Weights of a small self-supervised image encoder.
Model: 9.05M parameters, norm layernorm, activation gelu_tanh, patch size [2, 2], depths [5, 5, 5], widths [80, 160, 320].
Training: muon at rate 0.035, 4100 steps, batches of 128.
Rows from block 4 of a small self-supervised image encoder, named by matrix and row number. Rows with one number belong to one neuron. Each number is 500 + 40 x the weight over its row's rms, rounded and kept within 0 to 999. All counts start at 0. Numbers have three digits each. After the name is the row's rms in percent of the matrix's.
After each neuron's rows are labels from the 100 images, of 14976, where the neuron reaches its highest value: "strongest on" is what is common among them. Only what is clearly more common there than usual is listed. The data: microscope photos of single blood and bone marrow cells. In brackets: how many of the 100.
# fc1: MLP up (model.blocks.4.mlp.fc1.weight, 240x80), inputs 0-79
# fc2: MLP down (model.blocks.4.mlp.fc2.weight, 80x240, transposed), outputs 0-79

fc1.16 105:550478525445463467432459552491512510533531557505480509557486485516530570592508458486466484458448555478445617449470497500456454535499457541473538464489547488451506439505482501486454497521543482527505486483476544429463519487575540524464577544
fc2.16 101:616472510444474459454516540486587442500489508493459571513511448460503474492525466476583531531475495586483550456498521503527471537484460466435467551482496499561576497472548489462548457497547494442465474506455501452528563453511541470481529466
strongest on: smear: peripheral blood (49); cell type: segmented neutrophil (43)

fc1.86 080:417436448492543476500509475485559512509484473515596486454587517568492439477455479463528526576536520518523531497525516492553486507497477458503510491518430438543448500525387476518490437477496582520519542534486522501559582538481500474502502491
fc2.86 104:488536477478589549505492532456502546467520422473444453536436502539527462527500504547509524361524491484561540515514482519562510467463525518496469401520500556532445492500552448510496461510459496504453429513562526491543515524458481469479466554
strongest on: cell type: plasma cell (25)

fc1.176 106:479540521444476503560449555538560456538454533482512402467519544509515529545469508543516463551500470511503495487504528434450458481530548415414508538518495441479549547517539479477515509456516461430455538489467480521530425564493456516492530585
fc2.176 087:507448539475516550504499514495490493496451516461527496511649485508434504508470507495457428482445503489550454472429545470485495448456464554518499469489526502477494515473530546513487597570497524531470510487616501480494580419479529523464511481
strongest on: cell type: lymphocyte (39)

fc1.59 123:451489544476452462485608476494502498530540517448627487461469580518520480489451487516478521523523513511508503489535490472420462513519441483516519451483493573491433467449470501461493441452504474503526525562537443471554483445533520518579443462
fc2.59 106:432496555554429471568487517445476485536499548521541473502517545460509507495508600487453442485575441486510519512552517477474555445552582506494515529460501447509437547490426472521485561552511435464519467460458499506456526504528453489544518447
strongest on: cell type: artefact (39)

fc1.74 117:467531519536505520480508485532515470471474541535445535516512430524510487507437480506567561520563505417542518527538468409484526519547553512503459530503469445600582458495509554486490490441419524542531476499411506546538519450462455499456507493
fc2.74 122:525497557481519538436549499499507551521429478479449503496449535437565527435458468498506479500527563478534469457496523576488585466483509480486487541464448474506550492571410560465578478467527587452530479479471466489552520508562515490519460500
strongest on: cell type: artefact (47); smear: peripheral blood (45); cell type: platelet (42)

fc1.208 115:510447494595577525504501506499496475509457464461488542456477552459486442504488528580528529490450454504508492486488475618489490548410533444455478555513414555513548513547462562533481435526542487530511531477477474515493551505554511464540485475
fc2.208 151:446474510431603517553525531490501542492531453455503396576428553569467465492524511495452512401515509465498515544514484526544499498480507499521443451558507527508430491530525500535533463439438498505498489541513521524501458559435469502481477553
strongest on: cell type: artefact (47)

fc1.2 123:510458538460516404489383523473493476504526522528458517548512451488441548562557496442486509526502506511419530490511506488422474527465499548497481441577540490437546538514554474436501538506527491532479482486547596508453512494507514532465564467
fc2.2 130:466503502552478471578491526489535523466506473498515386581452472543476496520532483520494562472462434435442499488545477486553498519556475528446509469487466544550513542446521472484548459508473539487500453536573462535515591548447430508451508535
strongest on: cell type: lymphocyte (45)

fc1.107 094:445481478525544508515503503500547531592479495504584513431614552546517471544473470503470477457454568526490540492530566539476532520501501456504560467527488495488453532498456542526479472391568486500569508493502497528495522500471466511467439416
fc2.107 154:435499496484567546544492564423524556472525451465478431583419546552482497496528485504512544411519482452532532504484460506567472481463512523488447429517500551546420504516536450543511450497453518522465473517500531478534516578467465510475476526
strongest on: cell type: artefact (39)

fc1.230 077:537511524559507543490516519482503493516475587537415529528477460549493470489563517458496487500528548470443491411449500463474488527459436501500547486472519466426514458536581484520483551495516451503476485495566529518440532428605547487506576466
fc2.230 071:508399572512499576471541500503536582432453525473464473493523479428428505513548504469459499512506457520500473563520544462543477476478412509509504486545494529484440474508544535495562543444482482507448561456546485561549522484520474510430554498
strongest on: smear: peripheral blood (50); cell type: lymphocyte (36)

fc1.42 074:479483497550459422464439454556563442532489587503460486531432511511553493551406526576533519522532457540514525537528527538472486418525434473472501504553500483523480485476460522446530431476565524552470515527514488444534486484500529511452517545
fc2.42 075:414471528460452493434531448463508458549516452498490534449517519487535495422528476481458496543432583496452497542493523508567597502464504483503531471552468482518529548498500480556612552529515501549535453457459478472506454531536516461494453537
strongest on: smear: peripheral blood (62)

fc1.154 099:484484499516490417479400471502504557542526478465434503511502480488539496520511498488457507482466558464466470530452572532510503492506514524508567526466440505590508461532522574428584602491543523466520449484502443454457573442506534523498489490
fc2.154 098:588426483495540462405487457544465477533457564486502527448541434426483490500477468475507546532428507513541505486527493539453533476513486489516508496481529531505531487423497501475515497450517482413547549534480551465547507480584573582530462501
strongest on: smear: peripheral blood (68)

fc1.90 108:577483511497440497459432444431478494441528516480486485558524522510436496509586517525532485472490481518508543505515527489479457505406464561477481478502524499473584466530532449447526553487530438562529463492526595487500576496551525496531536429
fc2.90 090:525393505492564467575533533532469459486484522514500467625492497488446503520525491484471507471501481450585492426500515480461498477584454563514470454446520560430542548454552490490481510539503467458550458483517503480507561479496474469476551524
strongest on: cell type: lymphocyte (43); smear: peripheral blood (35)

fc1.185 087:509437461493498424423454494548465521511557460500489524541447416464483557546466528473483439496479503524457540494502457511518472516464542542489476472525542473464574560500548444451547471583552487593512503510463574441484477458474496524531540495
fc2.185 074:540542427435584475440531462527548508453554484443426519499527471517496427550497508520492532470444504556455528537503546462558450491498502511469530477471475505535559530524562513477586415530411495507497513537458486466542541484488551465469494484
strongest on: cell type: lymphocyte (45)

fc1.31 107:544457533488473522431494509461505433524498536472451560491536569447528502517498531439512461477506480502436521559544427444563458528530472488430546433480522480542545522532499469427510508533544409528519503534505499440500472465605515476477505541
fc2.31 116:536401562464471530500469525533481550447513519469509514448554524388443558478486510475496520566498464532530494512548565445557511485504424465507580508465538490473483496507548521487483559493485389494506453453524531483494544468497546481456523520
strongest on: smear: peripheral blood (47); cell type: lymphocyte (37)

fc1.80 065:470568551483468481507501481589524472496478536514458430566494474503466593560552491510480528557432568507400521493553467548433490518478479518494494482537473495529499478447528518431531547480571476449516468501528494481412502469480554515468498543
fc2.80 073:564510479509472517463584552516553510477516499456408498489522478504528439592464446464528530463465568550475465481503547523520489476484499514441434485446443476550538470525520532505536482469497554517489509472461554425587520494520585505470456453
strongest on: smear: peripheral blood (64)

fc1.203 078:497515533492510429554395454574515481519467534514488469540474513479462603540442494522511505524405556447450443479529496558527500479498543540500450477495451491535539458520545513525468536518543497527448480471500481508430553484522430569544501466
fc2.203 070:552524484537444498450573538535518436479463502468478532453566457455531466487442489450520513439431507494493460573528551509484512574428497518528469533511496493471525511502428562516564458511534532498549514420479520433566547494511556513489477435
strongest on: smear: peripheral blood (71)

fc1.45 069:504528515507468529466497489449465459514526503458486505542481451451420468524514530582501515575575484520519519449554494462434424511493520466495520504465562536473511570527487480409508615452492450493499491540564497574490442522459478473542526493
fc2.45 068:544450522523401469570535482465482462556529479542545462525542538535435501512513418435407502537495453500531453498452480487502489451486427502487550505534474479525516567503499480510564523521541454458548478564541508546490534465490492498440538577
strongest on: cell type: lymphocyte (43)