A small self-supervised image encoder, trained from scratch.
Training: muon at rate 0.035, 4100 steps, batches of 128.
Rows from block 12 of a small self-supervised image encoder, named by matrix and row number. Rows with one number belong to one neuron. Each number is 500 + 40 x the weight over its row's rms, rounded and kept within 0 to 999. All counts start at 0. Numbers have three digits each.
After each neuron's rows are labels from the 100 images, of 14976, where the neuron reaches its highest value: "strongest on" is what is common among them. Only what is clearly more common there than usual is listed. The data: microscope photos of single blood and bone marrow cells.
# fc1: MLP up (model.blocks.12.mlp.fc1.weight, 960x320), inputs 0-159
# fc2: MLP down (model.blocks.12.mlp.fc2.weight, 320x960, transposed), outputs 0-159

fc1.103:495512588494525463517525479506498466530478503567476486583454462571463490460430503475504435544548529444484467476514446430485502431516473573504444458436482537543469515405526518540487473513484583537489594469496528468549492508483611518477550494554503552549504414527532503485501467510476532525461531528524517470557446508535522485460494455479512480561512503513478500435448513571490499525470594544557503502472565486517462457466528449533517446554519429462449515468523519444473474495525608
fc2.103:513556501510515486472511515531485486520567503458502456482480484520557486449517486469535474492463492515487406488522473503548495443446477482478474479488488444499469530532450512474380490518545519513478540453496502559461474462554483474478518544472586447457501489468501472496487485510529468501534526498512508546488536450481515557573496516438586509514547479542538549643561545452501429545365552509520490562483500490496517541546482497450533471541497448501486435531444498515520481475511567
strongest on: cell type: erythroblast

fc1.113:509486454505510520493549496461516535536409518508511450472506454455456544445479519568471391441534499394478503497556508552500484582515507520534475492507506465501589446458526467505498486447474492486582485565542453475514471601512461513457477497411534411505534505507503516583487562505530489535511571471471512475503515503491486506499469489538381517495552441459487479600534514563520535528491519482536524519519586506447483497470464526476484580485538562500463506544544622482549456541472410
fc2.113:542442555503526449522512484470473528509473481498457463471471519450508495539484542503592461484495490474486537497499500465469440533497490482483488461392525463531616480442531469504550470520487460577520488602513476493470520495537466542468499491519501414658517482514490490469532548494486512517469406478486490595509538517458540472470495399560436520483543518476497511517491545555521541530590506505580544530524521398514456529464492533527524479546468449484493471465472504418517495475434559
strongest on: cell type: lymphocyte

fc1.457:499478534505485515516428509515451473484551482570500470582494526507545460430491523539485606516492539507506521521507481423522512483506474499529460594490581518508487537538461505500506517464517533438413447467505529492509506482483592493507535470555543479505536483518411515422495483477490501445502494563553482479523446500516470492492465523461510424524505519476522540385416494440455481486404578556546464474523457540502463488528525437519500443504530380459526502465537482490526482486505563
fc2.457:587506503512476533507517530539509479518496472503422501602519504485543516442506478538500557566495495512528465482502547448505484435438466500484515535538487484482413512524486494513566470507510474477458477477503471522509478540434559499473482515555446509437530510515565548504474469459537488503493555509525510507540509483471581504480491693505555536570553519506485518482514458508480504488414468537508458471481509544512586520508495417456544502498513451513504527526559365586526490512516524
strongest on: cell type: erythroblast

fc1.742:517523483477507495436587534549550501451525467450522524437492496529517509434541478464503499562508495559572500439533522518457534521456627471503526515482474487520573469489517532469461534532511465449490512507490462451450549462604536522510483499518494538519485546505494494511494464542439440506503424510508434530431559490501411509527567490403507510547474494520444469520443487422534591521508527494477476527509482438539569505449453492472453545472547411549524471501530595445508489528509458
fc2.742:504450499441516506459517533460551481479527513457555465591462516548527462506523433462565552456501453512486499495435549505466481530455516461489543538531469518463485500495528543523464503494460490494506575478452514502518460507525569503528470519459513455492505461481509448519410498512407596482514469497531583479490489506483476495540491531543501484506460466499481434531492523482462522467537523460459429502459438488449643459466531500538490521529574516507408523539452545545529467522493450
strongest on: cell type: blast

fc1.369:512586474483579499491524524584440473511446484580533585463497480507456473473501532474483392514495498467502557506593472485536497478485516529489552487491475489503527470525480480489499500494475488443557498523482503504512485389488533534466503543532469566500492532527515532510563495503462540529438579442550481516517456490486469461484519515493489462506447508427481444593441447482450495508536553493561505484489466511501485533506497452496518499467508467575461493492502516463505483487526493
fc2.369:512504462499467499484470541466516524499485451478442487482491527482526509515533544405596469517501493522539508472502468543485480455465525465504474495537515474524541503483483520466491509472638453499514546531494481505487491487566461528513498502456526468617504452485453517502553477527485448501479343478534517503469488507483483501549497474567473489508527527392515450523453482507484534509510522465564467487455513455539556561506463431607465440464524398498510405492522551493516472480485533
strongest on: smear: peripheral blood

fc1.21:519464468517446497525477450489502502506537488468472540508567515528520479484494517515548391514529511392487466522455519541541490558501503511484483477495535491486536489591495534527511509458571485518503516556552523491509474519532458482477512567550513515493514539500487559511548559544481487480461551545504518471484479478525545523473447570554460543469532515531535534530497519408491487515576566518429411457526520530507493549455459480513478527523477482530558513487506391511478479485519560
fc2.21:538447440494463491519509503534469398500488486511442517539516513470562464531567517546548489553518541495521471524500527510533470482572500492477552474539498514515529465506451517514508494522519556602485477562497511486518537490458469509403446476568453543646540449544498537514547580499536489526440482511552451547446509487494514479512506390526521540488561536605507536489577512486596488502516473473421489461567490490512456476518420477473505491626464442491548534460529537481462533463501554
strongest on: smear: peripheral blood; cell type: platelet; cell type: artefact

fc1.208:515504502489514518471500565507459545487483425572566450525480494495523491494474513556526454458489493568510512540478481472418541449476562472541533542472442508513513433494502490483500475497505511481563522530501433490541513537429506538476410459487485463554515405520427481478554490496548489511546454460522507521481491496490359525472518431495483428539524503510502427494440490393474551510556487505485483506442461510397509517508536499459503476520520335511482529524539571512507433497473430
fc2.208:536552574456466494471465560493575504482479504468387472541454541544471510469474488458559529464497479493518516523417516451461475451469551499540535500493483413503586499480510526507526521460611392471472540482474485499521497518521513516521490456517423463574481473507455496491531463502476476482497528512492526498442497508461435479526511613501433438574480484468502480525464487496533511495514532558481502530410523466507608578520529495492520457458553478512464529509516450541564480511506568
strongest on: cell type: lymphocyte

fc1.358:506522498495504511566429502485424481525506471514423400572463525480559448500485512503505554429499537512483491517483498482478520471532504450556433477519575514506467469537497533446513501420511470488485501550503485522505499529398581505513491533542444493533555482519520519500455565505555543450531515538421436473503433508524564522469490543577546523448540507486506559463530563407491463505548512546430547499471598506479596497482477514535499485485488600500525518466511480538523419511477515
fc2.358:497532458457409508498526513531544478488435530514516498476517509541493532527447450510539492463512505508484514552544497468483508436576530544513549490500489548553564405476503503560528495438452483480525435485481471504496529531529551497515491492543468577457581488494506498500503543483571557507521485518541457501451497469520565514500512571501534438517509505519466471508480436444494415514505479523451503554513464507466444548604495549520469468518496563513577536526529401582512498486498476
strongest on: cell type: erythroblast

fc1.397:483559491521493475458524545450477544506509545445539457581438503495493533446417505553535533530508492593494525533457488510529501441484473506506543504503472482522473441514448478507509506492530478550456530486471479456520454446482456516501429446495504520541485531475520506542409525496474523507520553473502485475506507529475475496515525589554426600511471524554516488495502478610535451537525489480440434499401574520458515569527493533467486456487499583505463543511502590561491531518526527
fc2.397:536518481528548494528492564498530409479505477462535451422468486501513523634511491566420437536494466514458542526501464451487512489599564467511539478492496496548557487468542471560530507472461519474497499477508489459514519496467471519492485460515498498507504529478538464491474501516505497507514531504522504579471486537489493470490497397497526497457375507579505496459510463561560549476401479466450471464417486512514419640501496509539514490504519516498626485545448536466463489491516580
strongest on: cell type: lymphocyte

fc1.498:515456451495503535512498451494544461484506469612592505500536492510503476470540485508434536467533485433450492505468524473485505526444486513458515503496524520505493514541532520529501519551527500462509452513498477500473565513413552495464551477526534470556502479490481461510406490504499526576488542558520495553462474526542455472462495568494546466555625513550504557431541504539509594490509483516507565461527515465498482412523503544417498501531532518513522530518528471481507510477558505
fc2.498:508506524469459529523498383561472591475549494567489525461534497502492522421517516493531507520495544493502486500554454527541500541484475488514531498506482529537598535506465509404487484528525529536546479488486518511435520498456527492461473500498615559500509514489481479513542572484483554501446457547494470461471528475518513443490484538467472508525546522533517514423511490437363564487525489483528529452506567509518463399573452516498517495503460507472492522503518500480495517491513517
strongest on: cell type: myeloblast

fc1.713:484537515478477497538484515485497474450506325576494494501511549508495492487465481574496588567496508538452516523536461429558523460470471506501492479504503513534424487519463490539503516497519505452470502521523512470502526505496616506485587395578504505520497552522459506477515481489413512504507563482528481493522471501502515476476495497506489426463529516456512486475411490511419492510435570464502533492526470545514408501598521500558514432515506527531442496471488513465528502474477625
fc2.713:617558455519538482473473493517417560461477428526402486548454488468537503499533526461510523566509500505481515466397486460473463481411476478548503476491487490516512569518464499527522535460698457501413534478514494482500462465460528539537511494536496498512538484495486529457469508478497488515496480502529500526467493535469428497518496627522503465522491490476484523377450485519470586486381508497508475462499538541568596401519515430521512462498497516501461539537530375511513500496524523
strongest on: smear: peripheral blood; cell type: segmented neutrophil

fc1.383:562543488529508544495503487501456458545569591553553527539538534523528499487512482492547516489475523581500542494520485460502530505514603454497526513506557514530507420530484472546472530493573471535518424478486528482522368506436463490553590459524491478482427578451432501499412477489446552495387484500555432504494514471488405501477430501501548447527531494526473504462480487506467458466548554540497499501428438512545475390494456455498532430457536573527576477475558541528511552470513489
fc2.383:514461496554438490528519519511518470509561512514485478448546502483518500534586590494442549560528517512421587547576456495515511474398534482593487502464471488507451516483490493619487485510569495569514491509522528491411444520437508495521471489498541542432472505499492475498450533505475564510498484477514478508486490362540556416448504444548500511492417497492509512425506486479487486447436440489532469465431468600484511475559505549524470545543539564444479489503522543537538449515498482
strongest on: cell type: promyelocyte

fc1.104:526548482489532553491474431531563492471508482573469508423475533484454527509496519503547401564492479503455492468415541536503518569449578521529594478521529450511549515489570540545485479445538453509431459545524508468502481461448515502499611453538470526381493457506520471515545507512493618516486575517510489508482546494546505426504496499470487531513469494473435493527557549524459546506528540440529511511469540469598515501499514542505512431429486590456569498509495478480545497505468594
fc2.104:503503543502518516541476415388526481501569493550423516399517492504510506482512530449637444489508509517522471478508551496512529532440506523505553510526535469498539493517513519442486496485509548568511451557476526543445491591396506460442548524541471593590469515533517501461503521410494511485477474482531482514459515444552504468495509423467521490455454505497479478514553500431484513463506518502598504502504607443518509444578517477465471446451460433465452544489517510512546453476512438
strongest on: cell type: lymphocyte; cell type: artefact

fc1.168:514434521467523488440439465512487502462476476522544517480540444552491500477493454452528533502489459457502506505518521457489528575438588461463473580509563488543563543485559507501512494532458507440484500470503516464526542584507529494507561555502519510507528468519546507429560489468505497510483492558495524491520483551534452466566497535451545477531502477480539455542427525426504522468481523525576471457511522468475527497516530486493502490516511339473511480524491533479503487505520500
fc2.168:490429559444475490455523397422460545480487540487507481587547494513474495424440480486610545523473503492551449476477559512462463510447457428476486524523498469522482519506507519402488472524471511436482486498509521517446453510454518475490510547425445520485471516521534541550500521461466520498487514506435501483540539484484494491539464659554506501530537508498490453478484571447546444535497496490549515527607583505459568413537481455494505505553468459517451559499569401495518458489499519
strongest on: cell type: artefact

fc1.83:536440562479471513557492500521428480484538410636518540569506500514510467378445512541514461492512543470548510522513480476564508479530539509533406528509584520535582542531491524490472520452482561432494535444511494483478577452449523515490460520518479497512532465549443509425590489500473468497477511507533529469547432505477487516481440527492511449507513494472507583437531465439476465518498526544585511444558484547512493516507487461480523542510497304524539509488551437486499460492520583
fc2.83:490519565528511533514526487535486508519552514532479504530537542437455494399451517487494524553530495465525395464560507512502468465486431506473460511560526484451528524508468495407504501539508466463514503430513520550562505450565473500496443529489508504510509431501445547494546488534489469492471497479476527477576495458491524529487480662530490506550574472405501488516547479508470424515518525521469509524470494505513591642528456464421516499498492336526468464452512385564510490510472488
strongest on: cell type: erythroblast

fc1.141:524598447517511515606503536517458517515476450480543544524518534489506442539495488449527477450481495533475473450489453532441475436462552437502505477523482485504430519481450496559486456439443521502403507523475470482447450424439488529497488545532444472520464507475524457511517544467550539485538499492428529474528508480498486574506565514538490455515530521499478575487402459514467415508513529481417505531485538509474496438476511504503499557520468494525531481529468562562517548507474530
fc2.141:504494443547515532510529528436427368542507470491514548467468456487490487458398495537475490456479482491491494503455486477476501459496499528494425534549504533538534471522552517488531494415498537434509498462515507424660479464561521533489508456494443494430529479501500553498521502501505457509565492473505526470492541465496599521518529530521479481455493523458516512432425496555495555496483505509549520499485563501513488580568478461488509518559477490532480487509403492512471512501474540
strongest on: cell type: segmented neutrophil

fc1.109:488514542535393492533473602488456531468441499537508533520535526545520564390504544502493561431448479596541556507511513500483469531510530510517557536453460488509478583518434488625514512492549515501522478455496481482546414467458489478495427500502499488498540485483444524555459524500492514408521451490512426466450513460487450486502507586547440531499551495482463510502537481419482503463465513530422512510438519556519466481546542494517451472512484608455524477481433492504527417553495533
fc2.109:475479503488586506463526510513498584500486407504508486433528458526424480472469497502525500491532466511560519502327577536452561523523574437548461469417516490544523495501545495601507536485605497465512557442509490501529498577553520509548451453529436462508509427513458506499539493520465503461528520486522477506539434468526449531520529556432444474531415490519550472514483529524504590530431482529507474444497521412489493489524495517473507519476525505513489463520521467506448510554530536
strongest on: smear: peripheral blood; cell type: segmented neutrophil

fc1.29:485456475500515485522544530495589545512450475504476506490535468505474542532513524565533407445467533473509473484490507556457491544537608509517476440500496509583560426504481525533477469505530488477545572496503466436557500464483412512490502548453426453483514459496456524566480569486498476523518474405457511468480563422486496541517546513571413500461479481496483520554462519558469493542584466462491530500503537486531552518513510538443543517496503548547505489505492457488475462516471396
fc2.29:468494518486508482558482521484485488491477465501442480438481499480490465564472524384419454495475524490490494535491449511483502536547509521537487513500497527493669532489506468475486543458525486509522553493514544493514505392502416522522444475454477439564554436519433553491572545530521517506506538473520515540515485561519437526482512419535465470483598511520506470526428513519575493510535510480489525578537524471510507554418466551511495473421499479520503470492490512411475493485450532
strongest on: smear: peripheral blood; cell type: segmented neutrophil

fc1.75:504563500473467516541518517560534602474482477475538504516527514510488508424495534562497475492496479514554522468489501423505522505541429511495452439487427480431439527518512514524514523488459505422593564498474480570557422521449467531473465511471406459601482497521457468497512569491486568475486465481483520476510512456464386517453503536595505516472481494426500444501458456549509444553503535524527464524531526482493503450523514552459462505527462491514482496514475495474485463534549496
fc2.75:438518481497470534534477460480503541491522492436480534490528543505447504483462472366486435518515480516550470452486447561517483482563471479441476479481499499535445519474510504496448533551570496474533492514469583461480496454500473461577452515465527545568527486502439470548514509527511425501519525471489513498512478490525412552491500431454485497522516504516505481551522565471474582500512478448526478533515544534488454552416557504466514489453539479460524513491470474483512484521544482
strongest on: smear: peripheral blood; cell type: segmented neutrophil

fc1.384:477587477463471509502504544492487530488463369528481466406475487510520539512473477470467468525453472423445488490584507519556479510492563503453535545512528486473476505406501465545481478502488458454530475540503523524527504539583508464516561354467529495591425494549544549473468511488464530512536535544491529526473495551551470488532493456410493507539539465562490462419495531459482544432494531454573536578481562491489462443482464511596475500467512483474480491499512524441523473493505573
fc2.384:531503480504490519490491473504491573470532510575557509458516468502453508515436518514610536505516491522478472475489495464506527493402481461461486511538510479489492500524464492513487477455608436498532541506503532474507496504452494477478470539512545461551549565537536477477433455393475566482501488440518500434488511457476494493483486547498477510469479503541518486451485540528448495495542545533665510515455544479496518409483522406486469481517439469464468517519530386459541475495489490
strongest on: cell type: lymphocyte

fc1.483:495585469499506505497436502489531477463470571387464536528526513491461493548515468498589413492506486465484510500433499575539494510491577522514511484500475463547500521564571493466493501456534443415497535417454582527459462493526469493524543521547454518430504554511554565454448549543529481471504513499498498451512489522501620532547518587502485523390460521454519484455444497464501446464418538492475536516473584550565518562526498514564510464498484562493488499493503406514505506500460550
fc2.483:545506493481568492499508467451496471487490435521491509588562505518493481560476504460448539466520508441490495504357491478536488485541519511474473526504503506503422479510510530501497463456499411461415556466492485478563527489446497530517462488446485481566533526516513516464597528478509482506502458447517541585562484503499509573512523499554541458462499491575510488556541502518535393524488531503555486544537481465580584423545488501542495476516501425567505492480541494517515533517485465
strongest on: smear: peripheral blood; cell type: segmented neutrophil

fc1.480:503530478482479530545502429491470440499526504467456469526491552471556478491559546439536468481486531505466512495485500445514476451527468485511460506529496518500467489545510525474498505476563474526482528565496486508432520511464515493534524476594406492449509496504511534454511531525514546481462572489488483487492472495496578504512486573563541468534487524441510541465464545419467517505480573496497550483526516534513572513541529486461512481494489527513557527457557505475518421488495587
fc2.480:515566508458489516545492453478530382492471461540534552439515529563550503469459513529572401467532521468499544476530515527513538444543446497493572508495514517525419434538485517446500530464537497427503484550471520498564518570430526514512493487537451575540533495505460491461562570528523471489464472480554511504515490473511560526502524525481492461478491539615498516505470464392487425474596480543439500504443487423565512455497476485521483507439504428496516479489546501564548511483499461
strongest on: smear: peripheral blood; cell type: segmented neutrophil; cell type: platelet; cell type: artefact

fc1.534:489455514479505459495511494465541487513491571469480482557543472530558499497473503503546503442516503425500489527462524598507498565520551476481550468458524477473503503547516509498540515539507495624534489467515557460593494535559359481446483531448526490485487576495522511584504503480492489428476512527448510509447446481507447538500492574487459616504561462533475516558567499506551493550542575509443438497548453472436527521424437512367479464497532589505512487493484537523508505494527394
fc2.534:487415478518447467520508504486503478507497546506537505619547482500528517572526507508497482508480506503478524510453488507527525497559570488456506532459494504519617475502531519596526454462512570600500459565490491517403515560487471485436493495459514507593479529507513501524474576473491543492445565536455477558487492531493476444530496341486523493537461545578496472482549487469556440509519464501511485465482491463454482482492457645503481517554470505487464470491486500466497483487467534
strongest on: cell type: blast

fc1.499:478511515456495553514536552526462480484490434570518522506486551526523465504506480463486543538472503476462439468487566473495515498451511489476474572547519514468592550539486493442448483566442510428440444494501564471491620457526523501506531521508522476531468480504423454503503493508531517521471522495488437520503516454509423500547558498503501448549381496501534466514428525504496485505532513520531466511477462508543510540457531461530486479543469350494496513464523477456521504504487417
fc2.499:612472498514452483496499513417474499507460526514531520645535520529514478457487449417616548493503479527516512492430545500481494454429499476533483527543504487448564561478519525430483518535515483413516509434515528538489465563494517438500476549451522473534501457491455520518433484505474487486442486528450514499498509522461508521507459618512532472514511506431458437501543487467478475510500545507472510522545497532498568503579498427488486462509497445533407528493544369556564507493517456
strongest on: cell type: promyelocyte

fc1.549:464450503480514537422462503515484543484475428542466468467526467499522508479550455494559582582503502503514516512486518469473536541468460461469477590516585496502523547489524523450493473525439505436397445570507521455508573530531541502505517506464488464525559526496513465531551461503478534474472493542493533535514489525537409444527462518435547430492484511499494470476428507473494593449519480497568441479523434498523463482511518466477495465499482344489441484572530501477510454502507522
fc2.549:527476564494439468432485506499473506488494538459470490611466490497546532385480470480543551541487495543571467480343556550472493488475488447452517501533513497483595565476506510380508526515532458443493530510510479525446448538545509483485507514519460502545459456481563482536455477476446439469493477561450499513496510489435511493510471573508546503579545507482487473466540535431497540490438470483437472503509480556442507533620515411490510474437541489468450550515567450564507469520531544
strongest on: cell type: blast; cell type: promyelocyte

fc1.440:520462530507530508544465546523526561472562384514549486576490498526495506435449521529551448504510507538533508495503453489507520425487546474535483497487480488485525476524487520424467520414480502417568532453490488500508501492486521497486389523525516509546494429525398465438615542498513426451526466501513519475556521499462486554512501509496503476526468483549548523407447495452502477512503485562455415473450494549517518585506498460470526461523522303499456482510488466588505438502500472
fc2.440:547500498493544496480524578555510458519498481465456503596520523556488493487466467539572453478506478448498431489462538536472477460526486480417471464497477459472463495508523531434515461501545500435505490367498496510582515451470482485519451487492514479493523442502466508504488473507469477481525530458459547492559481469474477524514501597513459494532570486531528466549542540593556410533469513556426477500471434507452559672469448467455541528517510404540451559546500401485510528503525548
strongest on: cell type: artefact

fc1.79:545573467497478519518417528510479484474537467563456486585468515469439499465487501534550508515501502489489494528418487530519506470511474519527507529536549466457456504558543484421500496434527439428392488496509530507506502521533546491536507478571483537535492523487531546457509546486458570474508569501538497473465460531518565476483499523525524529497453567445484453440448513451440490474424555491554439528454543519557492515554522503553521387496478536487499496455477458539542461524506636
fc2.79:563544489482479559487463510483481467521523462497467474613512494507510486549463500479568495470503498474520472504458505471450487437467461507555528506529511436481463434504466492474476453459570508494475479510485530548542497529452505485431552512519457561521514524559525496483467519436584453491486472471582498534443494499495536501469520591479515447465425494549478483472570468479524452519457495503508460496499536454486574486564451419487529448515520370507520550529582486584506476493563510
strongest on: cell type: lymphocyte

fc1.190:541517434479475481536568497516529474479519442519613505531451474478468496526556519454466600406496468500486515473491468460598470377502424470423553477514469487514480450470530475496501535537470510526519540514511459507453518529521520511522405533546551490599481448480547485515477468529498482533514492505509542519461464546485539520499529522568545539506594517489500523525540552493541518518537475499516505467515563498457571440526507531485513519539498565553485481464517513480480516497506540
fc2.190:435584469471489566504508449529410476525502484524544534389532525500429487482544529531541467479509518463451481495550458535503497501537441534533489472452498504547409457515491476429506534521440478488524463461500474478566517495502555489511507451514593559492549556473513451478457493519525502481530496498555482467500498469536517473492512586509484493510530495592511531503404549485495554493492505535481546492428519465503458502445509499461523509524479536458507499510478559479487574498508468
strongest on: cell type: promyelocyte

fc1.324:590636505481578496512470493514490526480513527383543458535470478483478560485506508446495485421508477550490500468480449513479456383509506450447583474518488499540443483431534481454524503476508509496482507477479442534495482507489472494541383515512504546562491432510611480465522541519549512483539401486489484490498513533476505524540550601510548565527495515509505469498488548478500463482509445497477515551510558435444554571571537552518508523501516457520518485484442530537502543512496459
fc2.324:429582513465520526488504478487458391490503471501506515498539496539414494459435482497468439451527474435501463514564514490465519501557472493512468471513523446541361491511535504454509485410461462429493500448511481486626525540460494497514475487434509573577540572485502476498519491469537501503552511481532511435493503479542564537525534585540508499485500514568528499489427607528538425519561532560495520509464538448513477539420489483495499506500485574508511495538433453491513528500519507
strongest on: cell type: lymphocyte